config.yaml
image_size: 48
encoder_kv_group_size: 2
decoder_activation: "relu"
decoder_widths: [32, 64, 128, 128]
warmup_steps: 1440
adamw_weight_decay_other_params: 0.05
Rows from block 2 of the encoder of a small image VAE, named by matrix and row number. Rows with one number belong to one neuron. Each number is 128 + 32 x the weight over its row's rms, rounded and kept within 0 to 255. All counts start at 0.
After each neuron's rows are labels from the 100 images, of 14848, where the neuron reaches its highest value: "strongest on" is what is common among them. Only what is clearly more common there than usual is listed. The data: retinal OCT scans (Kermany 2017). In brackets: how many of the 100.
# fc1: MLP up (encoder.blocks.2.mlp.fc1.weight, 768x192), inputs 0-95
# fc2: MLP down (encoder.blocks.2.mlp.fc2.weight, 192x768, transposed), outputs 0-95

fc1.285 [111 146 108 146 120 136  90 159  95 141 228 175 118  86 138 135 130  88 141  91 149 118  37  96 136 144 141 157 185 162 128 157  90 101 109 115 139 133 116 197  97 186 137  97 125 114 158 163 123 220 212  95 151  75 194  94 149 132 117 140  93 106 150  99 112 152 198 114  95 123 125 135 153  81 167 134 129 110 147 112 102 138 148  68 142 157 114 161 182 140 167 139 159  80 177 114]
fc2.285 [148 122 143 146 177  75 151 109 164  71 133  64 105 159 109 125  80 137 136 119 144 132 136 154  87  72 118  84 117 185 124  87  84 111 124 162 118 175 109 113 134 153 186  89 130 104  79  61 114  91 121 116 108  76 115 130 140 187 105 128 163 135 117 158 231 166 110 133 112 173 151 146 168 117 102 155 183 109 122 151 179  68 126 148 159  85 140  42 142 124 109 125 161 160 143 129]
strongest on: finding: choroidal neovascularization (76)

fc1.43 [130 112 106 143  49 137 123 130 127  81 133 102  95 122 153 112 124 109 165 129  91 131 138 123 133 127  66  91 112 133 193 162  83 175  97 105 150 120 135 125 130 124  59 177 123 116  95 107 139  95  64 110  31 147 135 124 147 104 110 129 141 128 150 132 129 167 168 161 152 164 172 173 115 154 109 117 163  62  96  84 140 135 122 112 116 182  79 158 162  79 135 171 136 175  74 154]
fc2.43 [128 169 106  80 168  79 152 109  69 152 132 147 190 110 162  79 146 130 140 105 143 100 161 131 125 109 138  94 148 107  85 119 206 115 156 133  86 150 121 152 122 115 113  71 117 137 163 106 156 151 108 221 133 147  84  47 143 136 117  79 136 163 111 138 103 125 141 117 185 137 134 150 173 156 181 125 149 114 125 111 107 150 217 126  73 135 116  82 110 109 126 122 149 125 100 163]
strongest on: finding: diabetic macular edema (66)

fc1.665 [133 129 142 144 145 108 118 153 120 157 214 122  84 127 140 161 106 170 135 135 119  80 123 139 153 108  56 117 156 147 103 127  59 164 148  84 110 104 129 101 100  96 136 133 154 136 143 114 139 105 113 151 152 140 113 165 164 108 144  91 179 163 132 108 165 107 187 215 143 136 138 114 137 150 131 119 177 109 126  83 121  99  72  82 143 147 130 115 115 171  99 114 176 190 112 165]
fc2.665 [194 104 123 111 115 152 146 180 135 183 129 147 176 124 141 112 139 141 126 122 135 158  85 128 142 123  97 145 112 199  42  59  97 154 150  69  86 100 135 186  68  99  96 147 124 155 134  90 133 132 128 189  81 135 121 131 138 169  78  97 103  89 125 184 118  80 141 129 110 167 110 172 137 119 147 131 140 117 149 108 119 131 116 196 142  99  90  29 123 171 159 120 112 120 178 139]
strongest on: finding: diabetic macular edema (57)

fc1.199 [105 114 109  95 120 163  41 128 175 171 132 116 126  60 117 125 186  75 130  97 159  98 111 147 148 138 144 108 125 104  86 143  97  83  93 111  90 110 148 175 142 138 126 100 105 143 130 131 106 120 137 150 191 135 102 124  63  87 142  81 138 132 107 113 115 147 125 111  60 140 130  90 146  76 149 166 104  89  90 175 170 131  94 164 126 106 187 139  75 138 152 142 156 182 118 144]
fc2.199 [ 37 159 148 173 157 139 165 186 122 128 135 132 141 135 101  89 196 107 104  95 177 181  91 155  97 105 150  84 136 139 170 118 135 102 172 128 166 131 131  92 139  96 152 117 114  35 178 121 116 181 146 116  79  67 154 106 181 121  76 165 110 129 123 158 117 118 181 112 140  97 145 192 151 123 103 118 186 111 164  82  92 120 123 163 112 117 111 142 194 161 153 123 158 129 142 133]
strongest on: finding: choroidal neovascularization (59)

fc1.366 [179 113 170 120 152 108 136 149 180 161 171  98 185 141 122 146 143 129 101 150  54 111 111 110 183 139 115 122 139  98 135 147 135  83 182 119 163 197 125 161 159  90 140 164  84 122 132 155 129 123 120 105  92 133 122 152 127 116 175 146 110  73 104  58 104 131 105 187  85 175  96  99 121 127 136 103 136 154  99 114 115 169 171 139 115  72 107 113 130 135  94  74 144 137 168 142]
fc2.366 [134 128 176 165 139 143  91 124  89 162 115 169 146 121 138 127 129 101  89 131 154 118  91 106  92 170 157 116 124 218 146 126 156 104  75  97 164 129 149  95 135 192 106 123 126 109  52  30 175 143 142 139 153 155 135 144 188 108 147  21 152  99 168 124  90  89  83 124 184  51 124  81  81 120 107 177 160 121 120 148 167 171 116 122 122 150 155 107 133 143 112 109 176 121 141  88]
strongest on: finding: diabetic macular edema (28)

fc1.521 [108 140 114 143  59 135 154 167 148 177 156 124  95 165 190 103 164  46  88  92 155 102  72 149 139 119 156 118 111 137 147 132 145 118  94 162 117  84 110 109 106 102  44 115 100 130 142 131 122  85  96 128 147 141 125 106  49 144 137 115  72 113  94 113 156  91 151 101 144 105 147 154 152 150 168 160  81 100 138 142 126  74 124 119  94  88 201 160 132 179  86 100 103 141 137  79]
fc2.521 [145 141 168 122 154  84 139  98  62  91 128 185 123 123  81 163 121 203 118 148 105 111 161  83 131 162 128 109 130  44 146 110 108 138  72  90 174 152 132 139 161 112 157 184 139 117 155 131 141 128 190  82 133  99 121 139 107 165 204 106 154 134 219 113  95 123 145 123  69  56 130 138 101 118 112 106 176 122 142 132 111  87 122  92 108 147  97  88 140 158 132 112 154 123 104 122]
strongest on: finding: choroidal neovascularization (65)

fc1.510 [ 64  78 158 163 154 102 126 199 137  78  81 144 125 201 125 100 144  21 149  78 170 164 131 116 102 134 129 140 117 163 116 164  88 172 119 100 112 159  89 126  82 152 137 161 201 186 111 124 120 124 155 108 105 168 150 165 119 130 106 145 117 153  90 138 160 174 134 180 159 147 128 128 155 107 112 107  35 145 126 140 187 180 145 121 141 159 124 132 150 140 135 193 124 148 129 128]
fc2.510 [131 159 143  90  89 121 168 105  92 166 144 181 166 102 142 121 145 195 169  79 134 106 157 122 121 133 132 136 118 191 126 178 241 166 151 163  88 220 136 121 123  85 106  72 112 114 104 126 169 104 120 132 158 168  92 122 155 111 153 121 165  90 128 155 111 123 148 138 146 102 138 165 134 125 155 122 143 114 149 142 108  60 195 136 102 161 121 122  65 107  76 134 123 106 124 121]
strongest on: finding: diabetic macular edema (39)

fc1.311 [122 110 121 107 102  83 111 140 155  86 118 153 129 115 151 156 121 178  97 139 125 118 142 133 109 127 138 187  79 119 178 118 142 130  91 125 116 154 134 156  96 158 117  36 195  92 165 111 126  89 142 136 109 103 145 118 152 111  76 137 111 115 146  96 115  95 105  87  59 112  80 127 123 140 155  55 200 181 103 119 144 105 184 104 138 167  91 185 157  90 116 154 180 114 140 111]
fc2.311 [144 197  97 113 140 136 164 134  85 172 139  94 107 136 134 129 110 192 196 119 115 120 154  63 132 139 176  78 135  88 156 107 136 113 184 137 104 122 119 101 123 171 200  74 136 154  86 139 193 136 148 166 151 145 107 106 139  62 118 162 137 128  61 161 172 144 153 135 124 141  95 136  78 141  79 195 171 144 165 164 143 115 118 129 169  84 166 108 125 161 124 142 137 125 129 171]
strongest on: finding: choroidal neovascularization (66)

fc1.115 [102 164 135 143  84 122 173  91 118  97 113 143 102 120 148 128 134 105  91 114 139 149  90 115 140 168 105 130 113 161 138 106 101 140 107 134 162 123 107 148 129  88 159 104  99 151 180 167 144 151 127 175 151  73 136 155 162 124 119 112 143 153 132 128 114 137 151 132 139 108 126 104 107 126 145 160 194  26 119 103 153  97 128 180 145 158 133 107 174 172  77  40 110 186 127 171]
fc2.115 [155 162 116 132 166 153  78 144 165 182 119 120 139 123 114  94 112 111  54 146 135  87  87  85 123 131 138 149 112 120 113 116 127  42 110 136  52  85 156 111 128 171 117 156 112 132 127 104 149 121 165 111  91 127  80 179 117  51 158 157  54 151 164 175  89 147 102 162 122 123 164  96 175 130 204  98 178 130 133 111 111 157 114 111 149 135 114 102  31  97  84 138 136 105 165 100]
strongest on: finding: choroidal neovascularization (73)

fc1.37 [ 57 129 144 161 168 132 105 151 107 117 108 161  75  75 166 117 128  96 109 177 101 152 136  98 167 111 123 133 129 151  75 141 113 143 139 139 133 112 123  86 117 126 100 114 138 151 115  72 193 142 125 148 152 168 164 149 150 147 138 121 155 131 106  86 105 111  89 106  63 128 120  61 125 148 138 116 131  69  96  72 155 147 106 144 116  74 111 171 133 121 170 211 100 133  94  73]
fc2.37 [138 126 147 106 132 162 118  69 191 139 135  86 194 138 135 135 113 129 152 140 176  90  94 147 154 132 149 146 114  99  95  94 139 108  87 154  97 159 128 117 145 145 168 120 111 136  81 124  80 132 155  83  58 117 111 100  62 110 122 183 126  69 139 156 131 138 137 114 126 161 117  97 157 148  72  50 146  92  88 148 110 126 138  94 143 162  42 111 142 153 133 124 166 148 157 129]
strongest on: finding: normal (80)

fc1.149 [ 61 156 131 144  95 111 128 176 150 106 135 156 163  78 151 126 111 147  76 106 149 148 148 112 130 112 142 129  84  98 124 140  81  77  89 136 139 182 140 118 122  58  98  56 158 183  95  71 107  73  88  99  89 122 144 192 138 163 116 106 159 149 133 129 139 191 156 111 148 169 130 109 109 141 197  83  93 140 129 147 141  91 145  84 145 120  93 151 124 155  96 104 123 109  89 175]
fc2.149 [141 163 126 101 166 130 122  96  88 123 141 120 111 130 138 101 133 133 157 107 130 154 103 133 154 112  85 171 143 148 135 122 125 162 147  89  93 173 133 107  71 196 173 161 121  50 124 210 159 166 167 186 144 141 134  81 161 153  62 109 145  86 116 120 106  74 149 131 101 118 117 189 132 131  56 196 168 145 141 172 151 154  98 154 157 164 147 107 101 116 144 126 109 129 166  61]
strongest on: finding: choroidal neovascularization (62)

fc1.201 [ 43  93 122 124 114 117 128 150  96 168 183 138 124 135 130 134 112 114 122 116 126 121 129  87 106 155 157 128  96 116 106 121 198  92 118 136 104 159 161  81 155 139 134 116 184 155 120 158 132 128 125  71 142 157 102 163 136  62 158 127 100 105 122 125 123 141 148  99 123 150 145  46 156 137  84 209  81 126 183 151 110 126 149 150 151 156 141  80 134  64 104 179 110 174 123 143]
fc2.201 [ 88  63 167 164 109 183 151 116 134  74 137 117  90 130 150 178 127 118 137  76 106 142 160 166 140 143 142 126 125 139 113  93 105 156 177 125 137 116 112 141 113  75 145 111 134 129 172 131  85  79 115 107 105 183 155  50 109 135 168 151  33 140 158 204  92  72 111 131  92 123 113 172 150 126 176  53 119 122 114 124  91 135 136 114 116 101 189 149  98 112 144 111 153 127 166 121]
strongest on: finding: choroidal neovascularization (67)

fc1.367 [211 121 164 130  70  98 135 124 153 146 131 149  90 111  66 129 162 149 154  74 119 128 163 141 189 175 173 118  96 160 145 130  97 155 128 176 164 148 119 160 118 108 120 133 132 100 141 122 160 107 108 153 151  99  74 117 130 161 124 109 133 122 172 159 162  89 168 174 117 119 138 156 167 122  80 161 168 139 108 128 121 114  79 103 133  98 124 138 165 129  86 141 128 168  77  89]
fc2.367 [192 135  88 118 126  53 127 156  99 143 125 125 107 135  86 106 127 148 132 108 166  92  87 139 108 112 133 127 134  80  99 137 102 119 193 113 138 123 171 121  96  78  75 157 132 137 135 169  93 151  93 147 125 146  61  96 134 122 114 133 125 166 170 139 131 174 153 125  81 185 128  96 112 133 109 146 182 125  88 220 166 108  87 126 176 171 143 159 156 143 175 148 190  83 190 135]
strongest on: finding: diabetic macular edema (29)

fc1.325 [133 160 146 171  52 123 194 125 120 143 121 173 138 116 135 121 132 147 147 124 108 178  76  53 152 140 104 103  86 141 136 146 133 145 138 134  83 164 101 128 142 126 141 188 154 112  54 130 143 128 189 109 118 110 122 122 131 170  89 160  82  72 127 185 161 104 221 130 105  85  79 138 117 146 149  67 126 103 142 164 116 200 170 130 163  63 190 106 142 160 139  66 125 115  96 130]
fc2.325 [148 141 132 177 111 153 100 194 148 170 141 155  91 132 116  84  83  93 120 193  98 153 138 166 127 117  91 149 138  66 113 109  87  95 112 149 138 121  86 121 186  88 102  81 139 177 124 119 114 148 102  88 114 160 113  77 100 111  76 173  74 117 194 158 130 111 179 142 133 181 148 144 101 118 101 158 124 114 190 102 128 109 153  87 117 131 171 143  84 145 145 127 129 145 139 159]
strongest on: finding: choroidal neovascularization (71)

fc1.127 [135 108  85 151 115 154 131 137 148 137 121 123  96 110 112 120 178 165 112  98 166 188 105  92  84 106 130  90 156 166  97 125  86 118  99  92  86 155 138 177 152 108 173 100 134 132 116 154 120 149 116 134 106 146 108 167 159 173 124 140 158  94 108 144  87  99 134 143 169 150 190 164  94 119 113 125 148 170 124 146  81 124 154 149 131 120 110 145 162  81 114 167 189  97  68  94]
fc2.127 [194 136 144 104 114 127 126 135  96  95 111 130 122 119 173 148 120 168 171 164 155 137  98  51  89 136 133  95 135 181  97 127 166 129 154 128  92  91 157  99  86 134 141 173 135 101 110  74 116 109 134  98 107 183 164 139 158  72 176 137 182 161 164 126 175 151 149 140 121 185 104 124 133 136 142 102 116 141 143 123  74  91 140 133 119 132  79 150 156 155 166 127 151 191 139 196]
strongest on: finding: normal (86)

fc1.328 [ 93  75 187 161  78 153  64 131 123 127 107  99  79  22 149 100 116 162 166 131 106  99 143 141 100 146 101 146 138  75  80  97 111 151 120 132 161 119 113 142 135 136 137 122 114 107  70 134 144  71 107 114 168 155  96 147 121  87 134 150 165 101 138  96 118 104 107 104  88 103 131 198 157 139 114 124 222 134 151 145 147 145 169 113  78 123 150 121  87  77 147 163 112 122 136 168]
fc2.328 [176 159  65 180 139 109 139 149 135 107 112 110 165 137 121 157 146  82  83 142 104  98 109 139 157 119  96  81  98 117  83 103  99 134 137  63 116  84  86 110 150  93 117  73 126  64 145  81 203 124 126  63 167 133 154 146 106  92  74 135 151 175 113 130 106  85  82 122 115 135  96 171 119 122  93 145  82  93 150  92  79 103 136  72  92 115 156 185 146 160 152 136  83 143 134 135]
strongest on: finding: choroidal neovascularization (65)

fc1.33 [166 132 137 132 120  90  80 166 158 153 185 100 148  64 116 162 132 136 146  96  90 129  97 145 130  50 129 135  45 108 194 115  87 113 160  56 131 100  97 112 131  97  91 104  81 150 141 118 146 103 157 135 123 172 122  94 178  72 154  96 157 137 113 148 146 103 169  78 128 135 176 128 146  97 159 103  86  77 164 147 132  99  91 241 152 120 189 101  79 150 141 118 155 158 140 162]
fc2.33 [140  94 160 174 123 137 112 138 117  82 113 130 126 141 132 127 135 115  94 108  87 128 179 129 184 100 108 141 141 161 106 165  61 207  97 150 109 140 142 199  76 177 126 169 138 142 137 110 132 126 143 121 137  89 157 113 141 172 147 141 137 116 139 143 100 142 126 124  96 137 121 104 173 120 144 111 197 148 116  58 101 107 135 122 109 106  74 116 109 150  83 136 184 131  65 153]
strongest on: finding: normal (96)

fc1.136 [ 96  96 142 136 137 134 161 127  83 143 125 183  75  61  88 151 159  85 193 130 159 110 106  92 113 160  92 116 109  66 118 151 141 175 127 125 122 140  87 125 137 156  97 116 142  71 204 176 109 105 126 143 165 148  94 124 163 141 127 138 142 144 203 128 112 167 145  88 177 173 122 159 121  82 142  87 100 105 140 136 105 157 101 150 158 102 103 106 151 148 138 107 122 123 104 128]
fc2.136 [ 82 134 126 129 135 124  83 114 147 143 130  87 148 108 147 137 113 113 109  83 153 176 132 168 142 143 142  73 121  83 114 127 117  75 104  61 178 127 151 151 145 131 121 110 134 107 112  48 163 160 125  73 118  99 143  90 157  56 192  92 161 126 112 188  70 123 127 117  90 150 138 124 142 123  59  84 153 132 137 108  90 118 175 116 119 102 167  91 143 125 171 145 117 117 111 142]
strongest on: finding: choroidal neovascularization (59)

fc1.186 [179 164 125 129 142 159 125  83 145 140 181 177 113 164 142 132  95 142 157 101 120 162 101  92 135 101  96  80 145  85 159 128 223 137 138 152 179  97 115 160 126  92 123 182  96 129 181 133 133 152  97 156 145 155  94 107 172 138 118 105 123 110  89 150 171  62  60 156 103 118 150  77 140 113  98 121 151 151 122 110 122 162 148 175 171 150 111 150 136  90 135  53 119 139  81 176]
fc2.186 [134 112 107 123 132 123 122 134 106 136 159  99 158 145 157 177 129 176 114 130 134 150 161 118 112 149  97 173 149  89  59 227 103 117 108 111 111 138  91 144 157 104 124 124 116 116 143 155 102 127 113 125 128 161 140 191 112  58 144 123  77  93 147  89 150 132 153 126 107 117 153 139 141 116 125  97 165 118 122 128 127 144 154 100 150 103  99 122  85 169 156 143 135 139 107 113]
strongest on: finding: choroidal neovascularization (60)

fc1.370 [148 115 187 107  60 103 108 113 158 114  98 142 102 159 138 121 144  84 185 137 152  92 160  72 122 109 141 136 106 133 164 137 126  81 154 150 149 132  98 168 134 109 168 111 179 160 123 108 179 101 179  76 133 140 158 162 108 150 117 130 159  99  79 121 113 142 123  38 151 158  96 104 127 155 113  94 133 149 130 191 149 102  95  92 132 123  67 168 102 115 187 139 133  87 174  78]
fc2.370 [132 147  78  77 109 170 132 128 132 155 123  97 135 139 145 123 104 140 177 122 206 141 108  62 161 101 156 162 116 124  96 141 156 127 148 167 146 127 132  99 157 133 107 133 128 134  30 109 130 159  90 139 104 134 148 137 159 139 146 115 188  42  85 104 118 123  68 121  91  75 137  87 126 124  66 150 134 134  91 154 111 115 104  90 140 166 100 137 120 123 101 129 182 106 153 113]
strongest on: finding: normal (87)

fc1.578 [174 156 158  88 149 113 124 186 140 122  64 106 110 136  78 144 124 128 146 125 187 191 125 114 190 120 128 188 107 122 151  99 161 103 170  93 152  93 126 211 125 108 100 114 158  92  79 133 143  62  66 110  54 130 182 110 127 125 128 170 113 120 103 131 180 140 165 183 151 150 111  89 128 116 136 109 147 166  89 139 163 177 117 131  39 125  75  82 129 146 105 126 180 159 165 155]
fc2.578 [111 145  86 116 134 126 151  83 153 152 132 168 156 129  81 153 143 125 187 129 147  96  67 133 111 200 141 109 117 122 125  98 105 115  82  95 166 145 137  85 193 206 156 142 140 132  92 104 171 102  75 138 139 114 129 123 145  73 140  83 162 160 147  89  36 166  93 120 115 129 128 147 197 129 123 181 130 141 119 198 117 153 131 140 150 112  89 146 143  75 172 114  96 173 161 111]
strongest on: finding: choroidal neovascularization (81)

fc1.46 [143 198  98 110  82 125 147 101 161 120 117 104  90  46 163 130 146  76 163 119 121 163  97 171 146 164 128 146 125 134 105  84 205 165 115 114 171 141 158  95 103 161 126 144 106  90 160  79 142 137  93  82 133 198 125 142  95 191 130 159 120 145 112 106 122 120 165  87  52 108 188  60 142 141  98 183 212  42 112  89 120 103 104 150 136 160 145 148 137 121 152 136 190 137  49 102]
fc2.46 [160 130 131 138 144  90 164  88 135 114 120 131 140 131 165 121 125 173 125  89 117  83  72 139  88  77 180 118 115 126 181 168  69 139 152  66  80  86 148 154 136 138 102 139 131 103  86  84  92 134 129 142 160 112 100 124 122 123 141  87 127 246 173 141 154 147 125 108 137  80 131 126 175 106  87 124 135 146 165 183 150 160 188 125 160 174 148 102 135  85 174 122 144  93 181  91]
strongest on: finding: diabetic macular edema (50)

fc1.150 [ 54 170  64 196 120 161  91 187 145 167 119 108  91 114  92 118  94 118 135 123 125 129 128  76 133 112 129 100 129  91 158  88 133 105 127 124 154 108 102  98 149 100 146 160  67 131 127 105 129 215 214 119 123 180 164 122 106 109 155 144  78 134 141 142 104 102 111  98 143 162 141  88 155 124 133 138 116 140  61 123 201 146 159 115 127 114  76 160 150 144 151 112 119 146 120 133]
fc2.150 [ 78 109 138 124 141  39  70 141 122 108 138 111  73 131 175 148  78 155  94 112 110 195 117 173 161 105  86  96 128  93 112 180 111 134 166 137 129 136 127 116 213 139 120 119 132 133  85 158 134 207 108  52 194 158 127  71  45 131 106 106 121  92 119 103 135  79 153 116 117  74 122 122  89 110 133  64  93 134 100 137  87 151 158 133 174 158 143 127  91 177 127 120 117 123 163 128]
strongest on: finding: normal (84)

fc1.698 [152  84 123 104 123 110 135  98 130 106  96  94 154 214 143 145  88 182 154 141  54 128 124 114  90 167 150 130 153 101 121 111 106 117 124  72 155 171  36  91 106 109 156 151 116 124 136 182 163 111 106 105 130 101 184 128 101  63 164 133  95 134  91 150 126 116 141 135 131  96 113  93 141 115 133 136 146 124 111  83 152 103  97 115 176 128  65 142  61 160 175 119 101  78  96 131]
fc2.698 [165 117 169 110 101 139  86  98 158  66 115 156 128 108 120 160 174 138 160 150  92 135 128 125  96 159 106 116 138  93 115 118 145 139 190 119 134 108 187 106 179 173 137 166 141 113  96  62  81 121 150 175 162  95 130 175 163 133 125 130  83 154 165 107 159 156 109 129 118 162 146 116 142 116  80 109  86 129 113 158 145  96 175 102 147  45 116 175 129 126 149 120  83 168 114 154]
strongest on: finding: choroidal neovascularization (64)

fc1.729 [ 52 138 127 146 114 120  91  92 106 154 175 118 145 142 135 118  92 152 123 161 175 169 139 103  97 113 164 113 102 121 134 119 139 137 127 134 120 172 122 133 121 133 125 135 181  94  89 181 131  91 155 143  86 130 123 144  92 117  51 151  60 130 131 136 119 178 212 147  77 180 119 142 109 102  76 156 138 154 138 148 149 138 139 117 145 106 122 115 100 155  93  72 130  65 189 163]
fc2.729 [140 124 157  77 142 107 151 117 121 100 127 153 116 135 122  96 122 103 163 155 107 134 182 133  62 139  97 154 147  67  75  99 188 143  88 145  56 145 103 134 112 112 159  94 114 125 155  80 140 135 145  75 220 117 120  94 114  70 121 116  86 124 164 162  96 117  86 119 106 165 135 141 172 144 163 122 113 143 115 140 101 165 136 123 113 146 177 102 144  62 161 121 118 152 114 112]
strongest on: finding: choroidal neovascularization (63)

fc1.4 [ 75 141 115 183 173 130 152  90 118 153 145 157 153 152 143 158  97 139  80 123 119  84 101 126  99  91 145 139 120 119 143 180  90 116 126 148 131 120 127 120 113 123  75  60 155 144 194  55 121 107 125 127 140 109 116  91 106 145 169 117 105 119 108 134 152  81  83  44 108 115 171  73 130 107 104 174  98 120 113 137 114 133 115 115  95 169 145 104  42  90 180 158 160 123  89 113]
fc2.4 [126  96 136 133 163 133 167 217  73  81 126 106 154 122 129 102 158 119 103 163 150 195 217 161 169 126 153 117 136 113 136 156  88 186 112 119  81 188 153 192 107 158 153 162 134 149  93 120 112 229 179 120 102 164 223 105 194 148 168 138 134 126 113 154 161 106 148 136 140 143 138  95 171 142 112  92 169 139 116  90  97 165 134 137 123 131 145 156 110 185 139 131 207 106 139 135]
strongest on: finding: normal (90)

fc1.572 [139 113 158 123 152 123 160 178 155 145 116 144 132  36 129 152  98  87 191  91 148 149 157 134 120 178 126 126 111 109  90 168 117 108 154 161 110 113 185 104 133 133 125 176 104 166 174 114 136 183 136 103  79 113  18 120 122 129 119 158 147 156 118 106 183 191  94  90 112 111 183 127 123 117 101 134 117 133 126 142 123 185 139 176  57 137 105 136 141 156 100 200 109 111 132 117]
fc2.572 [126 156  83 189  95 123 135 131  72  38 145 152 102 138 166 121 142 168  49 136 166 136 122  89  93 135 200 117 128 132  98 122 132 149  87 117  87  68 131  92  85  95 123 163 129 120 125 102  90 122 147 121 149 166 102 166  77 121 177 114 136 119 136 196 105 133 137 121 145 163 145 107 144 127 181 130  72 130 134 114 172 113 110 132 147 154 147 127 118  93 103 131 135 117 110 140]
strongest on: finding: diabetic macular edema (36)

fc1.375 [145 115  77 117  93  84 141  85  73 100  88 125 132 192 170 111 120 199 104  78 147 153 134 118 145 135 112 109  94 126 141  76 139 149 104 104 137 126 120 137 104 163 168  62 172  81 135 114 128 117 130 160 150 105 105 117 167 163 148  84  97 136  89 152 137 122  54 148 111 135 135 104 123 124 132 115  78 118 144 147 103 106 110 150 150 120  99 109 102 140 148 116 127 149 131 143]
fc2.375 [159 108 167 121 124 180 100 141 104 150 156 144 144 117 123 141  79  74  87 164 121 143 131  85 136  94 144 103 122 106 135 161 111  87 147  99 133  26 169 135 231 129 103  85 136 154 167 182  97 144 171 184  97 135  99 139 168 112  91 180 183 135 133 147 110 142 143 132  95 147 137  78 156 112 127 109  61  82 103 122 110 142 119 120  87 170 164 109 140  96 175 117 126 107 171 131]
strongest on: finding: choroidal neovascularization (64)

fc1.621 [ 86 152 112 120  91 117 138 141 103 145 145 111 106 176 186 131 132  97 121 138 127 145 175 117 137 110 137 124  69 126 165 153 189 142 150 148 156 109 132 124 146 106 126 128 123 102  91 111 147  68 124 102 128 149 164 139 201 161 141  65  97 138 109 137 109 142 131  91 146  86  77 123 148 198  86 155 160  80 155 120 128 145 110 131  45 121 161 148 111 112 122 126 158 149 137  84]
fc2.621 [150 121  98 150 203 140 193  96 121  74 138 105 136 141  74 153  94 160 173 124 143 124 154 149 149 140 151  95 119 100  77  93 169 141 169 151 151  81  98 139 116  56 146 142 136 176  86 114  74 159 200 126 153 103  93 149  42  91  99 136 101 129 133 146 192 104 134 142  31 120 130 117 115 126 150 158 159 113  77 128  64 153 119 123 113 130 133 121 163 178 147 127 107 134 144 151]
strongest on: finding: choroidal neovascularization (65); finding: diabetic macular edema (28)

fc1.202 [116 153 129 107 115 111  92 111 105 120 199 107 135 152 179 130 115 169  79  52 156 138 123 165 108  63 136 128 204 140 127  98 120 106 162 108 122 151 148 105 126 166 154 187 183 121 171 107  71 122 128 138 116 109 126 131 132 114 193 119 125  87 178 136 184  99 128 157  72 132 121 124 154 101 122 132  41  99 143 170 159 155 170  66 143  98 132 137  99 180  83  96 108 207 202 123]
fc2.202 [ 78 132 143 134 197  70 137 114 163 133 137  88 137 131 155 131 128  48 137  80 144 148  91 101 107  87  99  71 141 113 108 158 153 155  66 108 129 137 166 217 135 122 144  94 104 205 201 149 171 149 125  97 125  90 149 112 157 162 110 126 107 140 111 126 127  99 154 140 106 180 107 182 116  98 174  98  98 128  76 139 139 114  95 135 171 154 151 153 110 117 140 124 209  84  78 113]
strongest on: finding: normal (89)

fc1.757 [136 145 137  74 151 155 125 115 127 114 107  95 154 115  99 118 131 148 121 169 160 130 179 136  88 129  84 114 128 162  76 138 150 105 109  74 170 160 106 150 119  83 141 121 155  94 130 112 165  39 118 126 171 124 115 106 143 101  98  82 122 172 147  96  56 162 116  61 134 162 104 161 119 113  97  93 193  95 125 177 106 106 132 100 170  90  95 151 108 155 126 137 114  62  95 111]
fc2.757 [146 106 151  76 122  72 198 150  94  68 139 181 148 116 106  96 145  47 123 145 119 108 124  90 173 160 121 147 146  94 132 125 116 129 113 146 122 146 165 160 112 150  94 104 122 200 241 157 132 201 147 119 108 118 101 145 170 177 105 124 117  75 106 148 169 134 117 130 152 163 125 115 145 146 178 129 182 122  68  94 144 138 143 164 138 216 159 132 146 169 130 130 147  72 125 150]
strongest on: finding: choroidal neovascularization (80)

fc1.560 [120 142  85 115 181 109 140 197 159 138  79 117 104 161  93 110  82 131  90 153 123 123 167 157 136 184  73 136 185 146  99 136  97 140 111  87 162 115  55 126  71 167 133 163 124 126 118 154 126 113 129 171 125 111 114 121 119 135 105 106 132 140 168 135 144 124 135 140 103 155 133  84 113 118 145 132 138 142  94 123 121 163 112 159  87  97 107 152 128  72 160 122 154 130  97 110]
fc2.560 [ 99  76 108  52 124  65 135  65 127  93 133  55 148 107 112  78 117  86 190 115 151 109 150 155 108 107  84  59 139 148 130 136 175  97 131 101 126 124  99 165 123  97 126 115 124 168 142 153 142 174 127 146 149 145  95 139 122 118 151  91 130 132 114  98  99 161  59 130 187 164 126 188  97 127  90 177 123 149 105 126 137 130 112 123 140 154 138 121  92 142 160 137  90 157 143 178]
strongest on: finding: choroidal neovascularization (71)